config.yaml
arch: "quartznet"
model: "sound classifier"
dataset: "read English sentences (LibriTTS-R)"
train_examples: 15625
gain_aug_db: 6
time_shift_ms: 50
n_mels: 40
hop_length: 160
input: "log_mel"
spec_augment: true
win_length: 400
targets: ["voice"]
num_classes: 2
norm: "batchnorm"
activation: "celu"
channel_attention: "se"
depths: [4, 4, 4]
kernel_size: 17
stem: "single"
widths: [192, 192, 192]
label_smoothing: 0.1
loss: "cross_entropy"
init: "torch_default"
residual_init: "zero_last"
optimizer: "adamw"
lr: 0.0026
beta1: 0.8
beta2: 0.999
eps: 1e-06
gradient_centralization: true
steps: 4500
batch_size: 512
epochs: 147.5
lr_schedule: "cosine"
final_lr_fraction: 0
warmup_steps: 90
weight_decay: 0.0
Rows from block 3 of a small sound classifier, named by matrix and row number. Rows with one number belong to one channel. Each number is 500 + 50 x the weight over its row's rms, rounded and kept within 0 to 999. All counts start at 0. Numbers have three digits each. After the name is the row's rms in percent of the matrix's.
After each channel's rows are labels from the 100 clips, of 14848, where the channel reaches its highest value: "responds to" is what is common among them; "loudest band" is the band of the loudest frequency at the time of the peak. Only what is clearly more common there than usual is listed. The data: read English sentences (LibriTTS-R). In brackets: how many of the 100, against the usual share in percent.
# convs1: first pointwise conv (model.blocks.3.convs.1.weight, 192x192x1), inputs 0-95
# convs3: second pointwise conv (model.blocks.3.convs.3.weight, 192x192x1, transposed), outputs 0-95

convs1.140 105:467528479524492518460542448559477513470529458445486570475404290433493565450520528473503422504529411494518539508501468484485515432679493488463484460515474548437573482487463456609466493461515505504524529517542460533535525455546507524452520482533515557579570503495495596528459469525544498552
convs3.140 132:459505527438507462490438488436547419520536427552442454546448402529472552468579498478603521427557490541531518506559568465529454563514458545511553461350548431549585590405579471582463476521515565459437553545481412426427493423469493491482454528466484534504480552522579468554502363430473555509
responds to: voice: female (79 vs 52.4)
loudest band: 4000 to 8000 Hz (27 vs 5.6)

convs1.171 099:523426519470607492468504581503407527507457503478490598508514545544490474493519550458521528459504486621473418473487512515477457433506473505489556514442415560390510554439506549515524524570533483454552461468414562525513542481568409460417474721449489378573571508538467532502527471483488562520
convs3.171 119:474453491492559443481523484384603436518636459509519503426454426516504564583449455444551450477499570473530510454520542575455494433486465501462566551519489474569616480482440463504587503515531589498461516425480427446550542452447452507448439493424518520451473494514450446547488430413492533553
responds to: voice: male (76 vs 47.6)
loudest band: 500 to 1000 Hz (42 vs 6.5)

convs1.66 092:628574508474473526527486535438619500550499503531543574518553468480484455509494541502525437474504546577549480507387544494539450492567527493425539454504446476522578506547586423433496539494490512515513485507447482477493502489457581480538477462535498477495672525450537480476507526499592494557
convs3.66 093:487466460599445447468479501582454484445484420520385488507537522466521467522577553525442546515481493438546548486498437564472541485499388565482541549459567542484474421536555477566506537453500481532482549511436413415606551474472484514526511519500489592455474457485499510440496503502448497537
responds to: voice: female (79 vs 52.4)
loudest band: 500 to 1000 Hz (32 vs 6.5)

convs1.39 072:510500506471500479506448556439589461556526486518566536550415545559582517535488527494497468578528505506568523530532531506532412478438462477548506578538486487476505533451508502358450488524425526499473522496477485461535310549525599489507488543443481492498682540428460521517528558352517483577
convs3.39 081:446481472561530425513448397507464488426448547476522483579553488510528412540585478475443470491404632473483539511530553552497468510410509535580432489407414384488549530493550511514603517538518577581522563424420431484473566485492460549443464512380490523464467520537584476565495457479442436491
responds to: voice: female (93 vs 52.4)
loudest band: 250 to 500 Hz (33 vs 13.3)

convs1.146 106:553511414455506508554508436477577441423546512398471543519509585476408501476442453677536517574541473574563542523520473495489580583492563496537537423506436486507524476466474524584501496524541545481457440431455586438507519483546441492485507465504475528368582466483474543534464529434495497558
convs3.146 114:530497392438452519559526499490470554432463501433494473513440461492562501538464486524435505506433490631507550470497434497568410484479549531465435498544512484503494504453483502487515419480532412580564405463487595570501501511498533526533513520524535575603558465490512535541496471523513471481
responds to: voice: male (80 vs 47.6)
loudest band: 250 to 500 Hz (39 vs 13.3)

convs1.156 094:511452476433583345513498372482447550515527580465546530593521602500464455449407522485523575562522522470532504435470466484554484470501487525477554480401543516440609478457467518591463505518546481525453468547572440526520537438435495425492510586556542484534646564426502513528501494524485517472
convs3.156 096:532540424556520394431505559572392495495450550491562474530627503537609513510502530541425470472432487418436466482495520543488530446455486530500518598503532508559554434528496525488425493534550501555546586541497546481561513525482518500569482483511466480436364526492514473480520525516566580520
responds to: voice: female (86 vs 52.4)
loudest band: 250 to 500 Hz (47 vs 13.3)

convs1.187 078:464529498489530493436454478468488550573468545476503405526461444546516466492481503513554501516497478566476533577523557470548470451638469591479445483442572519466561518494496546410488435456483613494447413414491470466459466501518546580491521487428488481491499490470512484518535535349564460581
convs3.187 092:456541514512439539513454418425530433553572477553475469505327443543554457526561510489530481445525542504599591535491590460573488573514502515539495452391435377511515580509496475539500453478459545476449468415452478466441502412461496482448556463459483508518533496539525444494495463473538486519
responds to: voice: female (88 vs 52.4)
loudest band: 500 to 1000 Hz (25 vs 6.5)

convs1.112 081:498485493537472458489546545467490495432445586434478511535510557466375527480500484513467502542536431532511508501559384431512568438454443443419448438542451521508633474441483425525516571526566450529554509516486538580540439536557454524580494545474500543495590529442479492492546529513597542518
convs3.112 078:513468503378582537516478544534570458496438489589468494579567459539492493428616499439617506462563545564529426477560500501510469459455495491526546435440500457512533519445529491507479449513447488450566522507488510520429456513477495490534579527489527544510491507527571485504511447488452523440
responds to: voice: female (88 vs 52.4)
loudest band: 250 to 500 Hz (38 vs 13.3)

convs1.29 083:507570512481518412478488436474510525486497498536490415537541471589620495511547486607472445572496532536605515596520621520526452441422441486531538553460511499595554562471503513406526496525476565531502496467386510481503445500472585423508481581480454459445444498458467535457525480422578467522
convs3.29 092:506468436510507465498481496516463455501497436432511502518467496562597583520556505563447526475442563480504533504461534539445540557518444549574461516417532409456479568473594517530592382520554541593564453461435477477478564395485573558492597548470487589451461521553543443571514461418444497539
responds to: voice: female (88 vs 52.4)
loudest band: 500 to 1000 Hz (56 vs 6.5)

convs1.88 103:457476484504510502491541444403474597483597555474445504538501398501491491493460501504574553553437496488516603421570499449478555497469542574434351371505547510582548497501511494563475425545565536486436566510548519574506477514519515413612463526628451582454462429556505453555498481512515506496
convs3.88 101:461474503505471529530514494446473505524627459514469476562412386491477514526411386554461470500491576506566540515552537522461449468576615502512476553551535412450587499563501562479484414474517450476380360519541578538522553488467497485487489567426486443557513487527419545488462460495471472463
responds to: voice: male (99 vs 47.6)
loudest band: 4000 to 8000 Hz (27 vs 5.6)

convs1.40 093:465471487457535485520456492557558573462501539498535559557443502423426468457646496521490525597545490512510573462448501556576495524467365500498559553443535401578598543448493487540438486501486595471507459545415532509479521490448500435494541452449587498561465578459556506558576519484531517444
convs3.40 078:579585526446483444505501473479535465453587418642495521518423492501446390480515418514585502442514540478482453539486468535426476507465614485537527441534378607567497592479482528521441430468507502500526484456497520638448463563483542472430402495555460558435489526520495536477543449462588626544
responds to: voice: female (81 vs 52.4)
loudest band: 500 to 1000 Hz (25 vs 6.5)

convs1.129 112:434510499453527533493462469428537505427565425466471430457466592445512527467590420498504589479448460555497446599568475444467564457508449455440539623468400610505492567481483580486539556443480588497585484532533561509566502431438432525455524471490399438532478490543410528459527485553532460489
convs3.129 105:481456526440490485496475619583451474529468489565481520442629546486512672524474418518515502481549461473541499526566449512458457526525524477541430551485651404519495559494541538525418443508414440400421462550518436497417467513541513522583480487417441461549535486549484449576447498507491418416
responds to: voice: male (94 vs 47.6)
loudest band: 4000 to 8000 Hz (31 vs 5.6)

convs1.12 093:477444462485472501547479505499580493482472459551489564462562553502430541514453598469469535455479505466462534456421590489512460570565495446488603367545537514479388568517621530509531552468388498467530508510481572528501567559474571402472504433538420581581449510406490563487493541469439476478
convs3.12 091:513581451620597421515507476505435490484545527532503467404571573490529619514399463573408532503520500445406467466557518575566530352567512542541548609529647580526502446480445459452484607482567541589477492580584511488529538508516521519576478546527518545491465526463460485451484506515527514473
responds to: voice: male (92 vs 47.6)
loudest band: 250 to 500 Hz (35 vs 13.3)

convs1.101 097:494552522486542484440441524521496475435545509484481497450491484542623510441484549591471482513500533495447515458603511437457524445483501450515516546455496514607508558523436500531501469439542440463498491568580535425507604416509431484429513473522538445514429482550477573522458536483529487541
convs3.101 083:470525518412581554532495486521457455482558504466533599534544381488440484484513397561448511449443476511473470437594452422499513597543500471455445500435484479654488571526549509437444601468517572396431601591525478407449508579520474488532521518501477439580385497529501441514485484516476498448
responds to: voice: male (86 vs 47.6)
loudest band: 2000 to 4000 Hz (39 vs 2.5)

convs1.130 084:540572471511545424467435398529398512477454470468505511493546533517477485458625400498506562482532492593464509467492530453470411409504519472501578647403431466474390528470514419442500440537582500522488485461479427406484612492475579448488447574455564453534585505585478518502516505444483577510
convs3.130 104:534559517502525477495473571578355547583405538524523523564533574464470532434493545453479566567582400532405470554464404443575556463545502489511419487458501539442434474475499549457391536499539452580533541575507528511496482522550531467595598542583444512544554524466527547476532529522493442511
responds to: voice: male (81 vs 47.6)
loudest band: 500 to 1000 Hz (27 vs 6.5)

convs1.99 096:516539518412588469569446401473451612481530527523581492444428464561456487467506573501483533504484490474454495481462516451477421510556528440476493549460432504567422474414513490478428447513484445483419473504572443479533425492497497494528491576561548420444509508585458568459577515477474520499
convs3.99 079:518537474502526587568495488466456534524460475533442449499482460491418478519534528382467535531592484593646546507479506458578457496538424475482479504504468628433544514478570482618519424532418511489530458474485510520467462514462518450409512514478537430539501557516472515436454602468533435533
responds to: voice: male (84 vs 47.6)
loudest band: 4000 to 8000 Hz (27 vs 5.6)

convs1.127 093:476427527494540522473461405501422496525470482504502525468461581502492547471499460494456522468502517471583486552508582488482485535532436457496447418546555463433567528517500609450479440518465564389491515468397630420475498553505447498555493595478445466534553486580527549454481428496468462562
convs3.127 095:510528596525463477488498540395508542521471510516426497517468417454439486482492548463461480495507429433464496472478565455503555535528436550477541557456443423471587433523520506526550615512521539560451503432410461466500476473486491503588540508496544444525485508512526495467505449440463475594
responds to: voice: male (84 vs 47.6)
loudest band: 500 to 1000 Hz (44 vs 6.5)

convs1.10 087:456500512485507445501469497471506487531447450466489464513525457563584541478461558571476604489539438455443551581480590576526466483472416454517472445501592458501553567521524591384454455497485547485441466558385509476543597570502577543494471568496450438617508486504493509565422497416461522509
convs3.10 089:475463413472588567468482465443515434513667452476512504449396504485572594529452423569535537509473528563449593535493446490555464526555430531549470526455622464416500534422487455544496444533543434550525466561550460525542515506476530520591492557463459551579564502522534453487502490387483503532
responds to: voice: male (88 vs 47.6)
loudest band: 500 to 1000 Hz (48 vs 6.5)

convs1.70 099:516454487511562429508558425535453434482500545461483636406439546485456488486519470564459566561507417481601534535473625489502495508468453478508464562456424473413604470456461517510458455489555566522415478530411549475477446510531412511490467579492574563521649498511525531472461484437542479489
convs3.70 112:533540447467499441453573594584494539383436571469485533475566534490510531518482433502416460514503518549482381519475388581535446379498552501543387495573584544457464464450502507523417461526534443540546487488458521537516521536512497518553489494495474528446542509506448529588555513546567521450
responds to: voice: male (81 vs 47.6)
loudest band: 500 to 1000 Hz (40 vs 6.5)

convs1.0 101:530514625523451537546575494475462487469512458544473442484500501502560477495555483634428506505467519499387488513533490436477506550497508407519576548414397433483475455504488518488468468576540435474415505555530526552472526549514435545559517539551520475475464466575517588455508450511420462487
convs3.0 096:508549467566457442476501547492485541557330557499468519487571435511534461535446441525449510474490496425368465459554446564592473450556494528589462582570529485506556447468489533460475648530470505475465558531468554519502521498513476504544513464502517442595487501521438441508570452528439485501
responds to: voice: male (73 vs 47.6)
loudest band: 2000 to 4000 Hz (46 vs 2.5)

convs1.169 107:451420455553528393564518576506450540542438561476476558539478551591433531603523474548464635495488460530443439514486513527559521475578462497461584592434464480394509531515486477420560485528484565513572437562482499503551609517459459390512520608482583511517521564479524390564580515570503590508
convs3.169 102:454449538498492412449535480476520426502510400541452427525481478547506458465547463546506462473460515463566552498457488525451467578442414597498501449359538443522534519412587456581521400483523527500457585468510446531458562450501466464448501494471478548475564461496570475538526448438493513526
responds to: voice: female (79 vs 52.4)
loudest band: 250 to 500 Hz (43 vs 13.3)

convs1.64 094:490573461460440508484420484503503469475526475560521445641601564457441431489468590506582458540520544483479443431490450442520514523407447531504479498484470496531595488488445400449443528551562323403559471547510528549490476455528549548560527520482431510548464518524491428518548578460559468517
convs3.64 102:511597457499522470551586545562463435461501497420558498513618492511574524549543438633435469538496492515535562478524468558511531500489588524468452497527460419392478456547540511512449457458549420614481440500481474612525593509531522467496494502453529563529582510511500563526476515514560635556
responds to: voice: male (87 vs 47.6)
loudest band: 2000 to 4000 Hz (49 vs 2.5); 4000 to 8000 Hz (35 vs 5.6)

convs1.54 109:501513546451551477537508459480418471437523495481497460468515592517550418495529448537545592529455441573388551566574503478474562503527406556503543652441442543465475487476472560486494483477486580515570557498467539533499475400479568436476446457369466492507555478556509549495567419581489496508
convs3.54 117:540494510546484440524499545474579548542457508459492516580494487491494325456527593515508479541492539447395431479424445441478519480473429443461524503553440511549483479553453474439564488498546484421618557531454446388539499509512554470365491492576507504390419526494553476434475511525446481505
responds to: voice: male (91 vs 47.6)
loudest band: 250 to 500 Hz (43 vs 13.3)

convs1.45 102:498505447417552493494568553546438441482405477458517538470465446480524500510552548462542425468541540524510495430489529518482526562392566517536506559453542447391595447517584411609468521561541623581552453433448462457420486519509564549456459488469521395507488522557611492507488471498527554396
convs3.45 098:472527408461499444542564464444493506467554412475437432545434459545541512584456497480481465505455505524507589462525541549523532395530446570480563504521518569417559379513443483521519548485543520520389483470547483497535548556442443478448493467503535586547537535490370533394508575428529422559
responds to: voice: male (89 vs 47.6)
loudest band: 250 to 500 Hz (41 vs 13.3); 500 to 1000 Hz (30 vs 6.5)

convs1.15 079:525505606476496512506460399534551480378475474468535566529521524484567511481541508487527468449537570503489573550388443441515520549416448446515419567454406501609624498531506494497471510454535562505530474645404502515514406535481575543513422424512555492559592541460554464501435465545481519479
convs3.15 086:453478487511545520442557466502528428464539457399483467430536563534580650493454502447479484490482517524558481483520599558387470499564577548440523550516567472417502458477501481530533421504520505515501372484586520499489493473477527496452437490454488535526500534532463487514470464445525442508
responds to: voice: female (80 vs 52.4); the word "she" (30 vs 8.6)
loudest band: 2000 to 4000 Hz (32 vs 2.5)

convs1.63 106:453398509570590528433536636483527476474407469483490412411600440573501558454609518468530426563463535558467405408537519472566581549546600572522502541360399491458510509522474452574518472500485448479461514465519487536461455596441456508531415508521545466440468495497490575424501445499506502441
convs3.63 100:494383501449596497492495543560513433441525516382489502459652557541562496518617529530468503450444496497523431514441469546492558561454539625499489477430416439447495537461587428559563466528537516416614496471526407571469538526496518505395460518482505453469551486509560487566456501486544432536
responds to: voice: female (97 vs 52.4)
loudest band: 250 to 500 Hz (37 vs 13.3)

convs1.92 088:468533519453487439495452421476542436566416497413500478441549530552488453473496474519531519485508489524471497507466579477530557582357462529477467477449554519637628520495477460460468535473537505497501476420387527458535504544567600510486390469537460477533449493477491589476510517497525537462
convs3.92 079:465540533410548528525538493545475513499539551510497518389506572504423504567450484402491502532491498559450517523463456451482517447418520492464427469436495565485430529472465500477442563505510528436480548510595445489514513599469439480460365452579562537491513484465505472434513522490561532528
responds to: voice: female (91 vs 52.4)
loudest band: 500 to 1000 Hz (68 vs 6.5)

convs1.118 089:524492492466628524550531416504524496400508487440463526413403486533541550461544491586504452561540498661581468556485507480435560496496463489453499556521508483397569515417584522462525479523566672496597489507378553473501491454401504432473505480450493507470574478535498443531473478565533621509
convs3.118 100:526415487484483508510543607524472533466554580471516549476470515460488543496472544452475589543457431525485384528378412505573489525511528539564383515520579463512437483491400529498516540534513484472552411581513510486531436595517533483522517485513486484529520486515470522489510439565511520591
responds to: voice: male (91 vs 47.6)
loudest band: 500 to 1000 Hz (35 vs 6.5)

convs1.16 104:553468550503516440570425474404432509515564504490533491576567570566509486486407532478567515484517508470574480524428454552497412462525504506381582447496557478486460478446492500475557431509518624447509487504460423576478495415414494463433523603483506473532642513513524438489467565503498492588
convs3.16 101:574500506543438438482476431560456524498391601426473508436605452494530493519465528586465486563434490371355425526545476486520544439475481507582464588542538471577519465561414524465479618539463474488505523528468580497546530490524579508602580475471483462421461471455471481526522510483553513521
responds to: voice: male (85 vs 47.6)
loudest band: 250 to 500 Hz (39 vs 13.3)

convs1.165 073:493512504407562423525480521502530474496436438510509500447555499500446475535497542519463500499551491538457454513477465463576468527350508422499450542407408502586556557530549526436549527551525554520437455559426546484560415616447442414466505452562538468535554630440396440479479537426527445502
convs3.165 066:476371518589564568497530516574468479464468549517514441550571487555579412543562474427492545474413474425513471424509533483434517515519454554438459513515532489494417549525535471528556536558471518433599595488468485473474505567452448466468364536481521472492494567507517458531464499534503470500
responds to: voice: female (95 vs 52.4)
loudest band: 250 to 500 Hz (31 vs 13.3); 500 to 1000 Hz (25 vs 6.5)

convs1.78 094:520606563502453542543372482496499468521505489477488418571533476483459511486459525505490474437490537466441567538502409498534496521604493472427462503505502526609466490475445488470455517507388423443491533486592569506482366496549502549579502411555479393497467518565537524513537535398481447523
convs3.78 115:545558559455439569514491490503429524493541501539508533498475541461452406445518572532503559536581435532493569560485489401497570477543450509526455450528441550434416517557485542427429482491492407530490375500530614564479468604511553479556483473581527537535598506504563570428570511547571452482
responds to: voice: male (80 vs 47.6)
loudest band: 2000 to 4000 Hz (49 vs 2.5)

convs1.191 106:500510485505496554555463475422561546403550490542539548568613459526456534466551579594587372545488550456491573441467520447551507551436582532470383420460481465576481455401460477492473430528479524498435521497498533504527411542513482516550445452583476481551388499479537546540484509501484430521
convs3.191 132:549545488424553539488481511472530581457534483458419545459399510477471463448529614465504569551546393557419506535401555435464572487503379483472495441494467568487421500551445478456526582492504426533572469486513494500532457569523475465477461452568514459489502526462550502459531525559512519492
responds to: voice: male (74 vs 47.6)
loudest band: 2000 to 4000 Hz (40 vs 2.5); 4000 to 8000 Hz (37 vs 5.6)

convs1.134 096:507622506533500469432450393482477486490553471641523320547506470456472513451478492472479483454508447464468474421563411444533517519509509497527408568441585464687531466570547362478494456430475408479485555525599408549468398523427517543526478499506561441530442468537513517509494501527520496513
convs3.134 100:446392483503499494519512441455590440452525437472531534494470419556555516537504481520629498441446573583546491512521531546402432570440505488474619477415457454584558546467577497507591463492475547430533574509499466450428522426475487518446390485455480545375513516553534441560433505399440550471
responds to: voice: male (100 vs 47.6)
loudest band: 4000 to 8000 Hz (52 vs 5.6); 2000 to 4000 Hz (38 vs 2.5)

convs1.126 071:475601496511543472510503503471451468581482477543530475492564541499477518470530471537511437485567443570513488535484604501487503489551576434472530505497622543622481552501556423495442466502465488482569518452416502505470580511453572538409438545426469478474539470596460504495452542592621497531
convs3.126 067:439414485463495548548539451448547539467587550335422553550469436492490497558445505416549457531442545644539449515433454458450484414472507523466516496499374482488487451515488453464497574510499519503572496422564546539579545458537467447424481465419532455505512462449439556479484463482547510521
responds to: voice: female (84 vs 52.4)
loudest band: 500 to 1000 Hz (61 vs 6.5)

convs1.113 103:449606459449482562486542472417501501495515482503505469513596494496503425467376560485580490545471572441472478480555467486493480508436569491469437407472530461568584503447541518471533448522587280434536493450513552583480441520464498532594451514574402484483471479485541459546536543518492403507
convs3.113 116:447474576466448549482475561529545506537480444672467513491482535475373525447489509384586510471584498447513583516456475440421457490422449391506577472451585622562524526510533450449441571516461586427504594511491464393490433540483487509466509519600496478501434519492522470469574476422508484443
responds to: voice: male (97 vs 47.6)
loudest band: 2000 to 4000 Hz (40 vs 2.5); 4000 to 8000 Hz (40 vs 5.6)

convs1.71 108:522583511508545472415471490512404476480529490528532531392577602485528438491560465506517508498559497573535485516555519501478496490527566434380530585542512505589464596510570460530494526540503417419676454326518504522416583477484565428488408464426522501522585524530474436490470608517514459485
convs3.71 104:475524511484515563536479470394512485445584434484537511428481517466489578501491512406462502540528582576604506467492444530489447422517462483461593528497469524442526401517436526527546503494544461573400423388469463472610470509501465469401457477446527581482596488470364545455479489476512514549
responds to: voice: male (73 vs 47.6)
loudest band: 4000 to 8000 Hz (60 vs 5.6); 2000 to 4000 Hz (27 vs 2.5)

convs1.67 105:451569524440402553519520476484596447409584472681486423549492412520477484517502527531520550502483504325442467473503514493518515603478431486488539512509584543543566508471516487503458486522448440425437502510569561488515371525540519529529509301550391497516455475554515461493499495441493419477
convs3.67 104:495405570553638493521438503435475485528630516536523539445489467545509527538482457393559499485453558525575435513479453538493423501514501502488453551489521522579581546434515464534565500495497562454462549499528370433503465407502471509449420516444507540437471536532469460522461493408519567475
responds to: voice: male (87 vs 47.6)
loudest band: 2000 to 4000 Hz (27 vs 2.5)

convs1.62 114:576442533493627460537431418452475534526488527421548454514530515474457416427426443517563521473573522509676429447394492457577511561519584585398450515474520549460438455498470585556558479481527452455495420487483547517447530457455510440505513539524564453483614532492568548506531459495467507544
convs3.62 108:547459457603477358501529456488543511520484498503469489581505436491540512469514490582469486550404508456352449498516462493458494509488450542444511580585500560468495466579472528410529503488471484485479524501464548541508499465499510490529599502483503413463362517505522519501605499558511552489
responds to: voice: male (79 vs 47.6)
loudest band: 250 to 500 Hz (48 vs 13.3)

convs1.2 105:475474494524626441528472443513484604572481481418521439424509537550490531486585456502396527456530461632472551578486459524451453487600587425502564540471470454459436577533530475471578548535487536563595475465455403468496575500511608396454481648498557448496586487553428524466504525476517562493
convs3.2 116:463463477505625495500487461418567491471609476446522491442436499544572499586452488494508514417442545557432531424522552496517458455508471646475552546508522455518596480462422521565554497494524530513459545350508474480554560487477449497490471458512531592465502480539493440577481411476505489518
responds to: voice: male (89 vs 47.6)
loudest band: 250 to 500 Hz (34 vs 13.3)