A small sound classifier, trained from scratch.
Data: trained on read English sentences (LibriTTS-R), 15625 training examples, 147.5 epochs.
Rows from block 6 of a small sound classifier, named by matrix and row number. Rows with one number belong to one channel. Each number is 500 + 25 x the weight over its row's rms, rounded and kept within 0 to 999. All counts start at 0. Numbers have three digits each.
After each channel's rows are labels from the 100 clips, of 14848, where the channel reaches its highest value: "loudest" is the band of the loudest frequency at the time of the peak; "responds to" is what is common among them. Only what is clearly more common there than usual is listed. The data: read English sentences (LibriTTS-R).
# convs1: first pointwise conv (model.blocks.6.convs.1.weight, 192x192x1), inputs 0-191
# convs3: second pointwise conv (model.blocks.6.convs.3.weight, 192x192x1, transposed), outputs 0-191

convs1.15:522520489491464471538520497480498532501548456547527508518519491500475459450490586491489482536505466489503508490539507511495487504458496408502484494522494453501501512457469501521516505450491455498552488490467490479543472499547525476508477521510520475484557493503516502477459489527516496473488531468493486512506466503524518460531475484522477516508522496499463519479521499501502498485472492501511527532511513483475491517526556455515481517508525523470490500524508489460500501481540509476510486517506506505477506512462468532533486477546479501500488534495514523525518534485499470517
convs3.15:518496512478485480495490571512504465491488510507503520545511478536499510522480473510517484491524495509517541468515489513511528485487484488514510515487526511553500506483490505510480443535483490472479427525534439525540523518505529476494534467501494532528502502541518521490505492522505527516532496502537512481468461485512544550482476523496498539511535505562483469478449521492465515517486530509489457508484498453479517516468522525529492524533509518511495470487537501453445459528529534486545493543480514489479496488483493477485523489483508521539516534515496523498499518516536506531
loudest: 4000 to 8000 Hz
responds to: voice: male

convs1.118:486455503524490484488519477471516447489554529474505477484532501506503481504525480523514497501497527503450526503495475542496474511560568505495501515492499544489511512518496447483513482489474518459472485518512508496504486536487534475458535463460530532524432507487462517538498506515493492470536495521509511523486483478532464542484502461473505475486511495509496500477493508465450504480505512487545471506546517509546494506548505517533499471512486455489484499508502484510513511513531531514519525454517516501522534467517514510517556471469550471501528453506488467533496501506512479486
convs3.118:553513510417518521486515502510521468457516471470535500519487476431517489485530498475503450471490490526482498554501484533509509507487483502522482524515516514494577516485504544514529526503527509509501485468525526490490506472481499474506501508477481511471490551520492492497514485494503528453524507533514481531517501522458500473494539496489478507478518521512480513487479529525429472508494503491522509494524537535485514539488505467512523537491500479525509494492482500497494552526450495475481482579514497468490488475512490452492482521471518494551539488493476469490511485468488518472
loudest: 250 to 500 Hz
responds to: voice: female

convs1.25:528487505516511459517513519513497483489496474508523545497446522506519483516562435527497506491516472476507499500500483529486564485472479528561496508513530502556521496523518531509530492523441492460487517508472510500525489482477451513466492538517466530482498518472502526515479505577479542485483524521486504503493470508519513490500533534474496478474477482490525470586496507462492509493533455458485532519531478504506528514454499503536482490470533471484491520485490487501495481513506509498527518486505472483483523505525513510501529498493469514500466453529497499536515473528510514525
convs3.25:497549485513514509468477481480512496534487479484497509522536564486505514493519526502464503477453518474509509527500448466532531505518502539521504489499507505550529484472497515528513499523513449490460475510463466481479558496475509493481504520505500444478504484533511530556477486561486505548548507534507547523502503521560481473500532473493500474466525489487514453509509512471564508513525519500480485485532460499485482507516526528503460483504472458504519532479536503481542519496482491506529526538511488475501488491512482550495516523472500508510497465527478510511458509507493485490
loudest: 250 to 500 Hz
responds to: voice: female

convs1.135:493478530505494481513541552491470472508511509516453504478536509504532501444530490568481520501489484504471495500507505485471503505503591553531545497522481499556468503521504509506505473483475522435490537497492494520467515500497478512489481496493498518496437517503515489505537525473484481466492492483515530491494502481529518491505517455479490507484506531470509488452553515500467465537506543523484559480508487499504463502474488502492487519522518477527481489496501499481542518515496520459544511474492478502459518543499519493503548514478525491515560484462523517480516490514516483517
convs3.135:484468472508516568483524498490509523519534526489465493501517520454473483482539472538485510481509490529522523498459461468547545491495494550493489529497468507528496493494538495514496522462510499505489473441491503474473487533497546520479541499476488466454482500470477502547510489512492518474515494532490532506506524525508501518558483506500498487492501472491514499488488508470510486564499496504484484510534492467500536526535470493467484492537500500467549500483504494534514549476486456525494508559531490458473467522490495529462515522471473468484458478529446525510484504516530496501
loudest: 250 to 500 Hz
responds to: voice: female

convs1.112:451524492456477465498509470524529530527490512486467524500529466499490521479508451512542508471470472506482525483511510520507486468491486532453523468502477514492507510476539516464508493537491500486503455510517552526488460527517553514516516498497479453506497539467472521452500500490487486490500480527517505498493465480508452505524471538483463500460504484528479500458476494474524514471488510448496520471491522537490490526495530547499486518523436494537473495503538512511495547512485554501506544563482513485480502547524511487453507509525504449527499510498497497483510465504489492479
convs3.112:425506502499543493499505514487497521535509489538528489476525488509482487504517504488493469533485518499495501535479484497525469513498489538508487532508517509498500502523484498492537505473515545523459502510462508489488520523529504492492532465488483454542546509543471494518505515521485484496521505491513492487511510486528481514521496469434553519480489470493477465523500491492471502514465536462481444516533479481500514523500466509526478496553476492457545482495472532525527505518449481528484476531523487522464487542513503510520505480529500472456416459467515546503491540467468526510
loudest: 500 to 1000 Hz
responds to: voice: male

convs1.138:508489512467481464508545585484474434526475533567497555471478524514498503508530487514480512489486511497478515487507473519462534479483493520563487520492513511481508502490542474487501520488465507465496502490466479452503508485499525502487474477480487443461437500494455503503515491495471517478496504492491495485492504474486494488537497506496470501497497514475519517476562505492497480531518477484502491487498455491478537449485522524510471515493542513480487501456570518496504476485535455489512516483526477518500517511454456514482532522492506512505521551493494504516504479555501505499
convs3.138:484472507543495462491497511503500499518483515478471500472527535511523516512492492487519548446534516442504495441508503499530490511534433501498489482483478470526513484509497501457484534514497508488479518503505519494510493448489514512522473495489506510553553534472475460487443518527525513500495522467511499520500540503506521512475478507485511500477469523483472503514521469499510564533479502540514539487481526476471495476493469488468533484502480562484465491534474471458528495488481481525505494503509503568505497523503465487498547498458471469469458513513511475567517518498504493489
loudest: 500 to 1000 Hz
responds to: voice: female

convs1.108:446505498483483446468480522481497522503485519491531486477505506510511500499512514465513527513456469516470497503549455472485477459514493478503514528514509528510483510521573487510467513485451458456532531499504483497502512527535526498527490474490485471478455528494461528556481504495436513521518505520495472489481542516488458523509458491507540504504465555476500534491514494561562501498517499486491503492497480500459527471493514519481520516510492480495467501523485507487490502529511494458474513489491471494505468569490479526479503517482499496520524482522553459509496482536505512462
convs3.108:540502481457503599495510501482499492474492518508499518489483489498494483507508511519514443541499485480515513475545522523521521492514513483474465493519497493514478467520581503512463507519498505492511495501523523530486467481493505490480462464452524505462483556459509538474476515477567493510503474511511488505492514490496506487506464497530473468482514502472549467467525487516475453509535509508500507480512516429517536522525457477493519500472517474512527491508519484498493529510538498528522526517531469498540565525513471505486505493518484506529539528488522466504509498490526522469
loudest: 500 to 1000 Hz
responds to: voice: female

convs1.97:554478482522447476490494459484529517522531499513534443529516508544478488441497502522502501468536499462502480491537514466503435502438527425508489509495498499536509535485478483554511497519514487484499490495496508497488517515499561501515504509546509486489505508503525479559519516518514498507521505427457512494539541519465520489508522522459456522534505503501501499462506490482510508483503488509500451513493522483498518465518531486517495522462507539440508470472506478517497517495502505519506485487499515538470488529498494494564481483495468517479471523500503499498512475492472494508
convs3.97:518517484522506486517523533524513479512453532502484512477488472492515481475501432437485497496501477473549524497521522498512474490517476481491514499443495476545482473502498522512525486476468512477499469585495488490520498474500551499520463494495501528545484504603532492518488483521468478499502500484517481470507519490461557469524519535511488477480511520494489499498475468509546528480473497538487547504487513478513474488456524476504487503506520506486462479525543521494491477484465521518532537534464532488534501485471485495471534479478499519533491503516517512503509518512513502522
loudest: 4000 to 8000 Hz
responds to: voice: male

convs1.181:528508491466507532464427488491465568535511494520443536520457463504506497484509489508516478479494499491517510514485488514534518476490462518471535531511514471489492471485515461451503492464493506510503508488476528518490470511507480485530511520504516493515502519483459487534476464548463495493520497511556478467472482541504507492537473478506490532502526560476496481500490495499507526462538489454491509492485480464542476518525512505484521508490471519490528526542471511478476492510478493462528508460480498495430525520495487504540498475508484498546538476503486502480509521486560525538
convs3.181:522512503547489534499508482521455495505497470491476516480455502532482498497449509498492509546503497526479506488500538481499505510510530452529480481500500553463481513472535506505457508529487501498508522538472543503474449457504428516511521488490506493511541519574523524510468498507549465472528496520556489467529473483498515483507537464516483458499519488492561510461476508490560536498544515518492470531485480520475513498511461492502512481509486520470524490499498492513500498499515503515534536529521501479520503501535515505543473468498457476491469478500500519470462485461486504496
loudest: 250 to 500 Hz
responds to: voice: female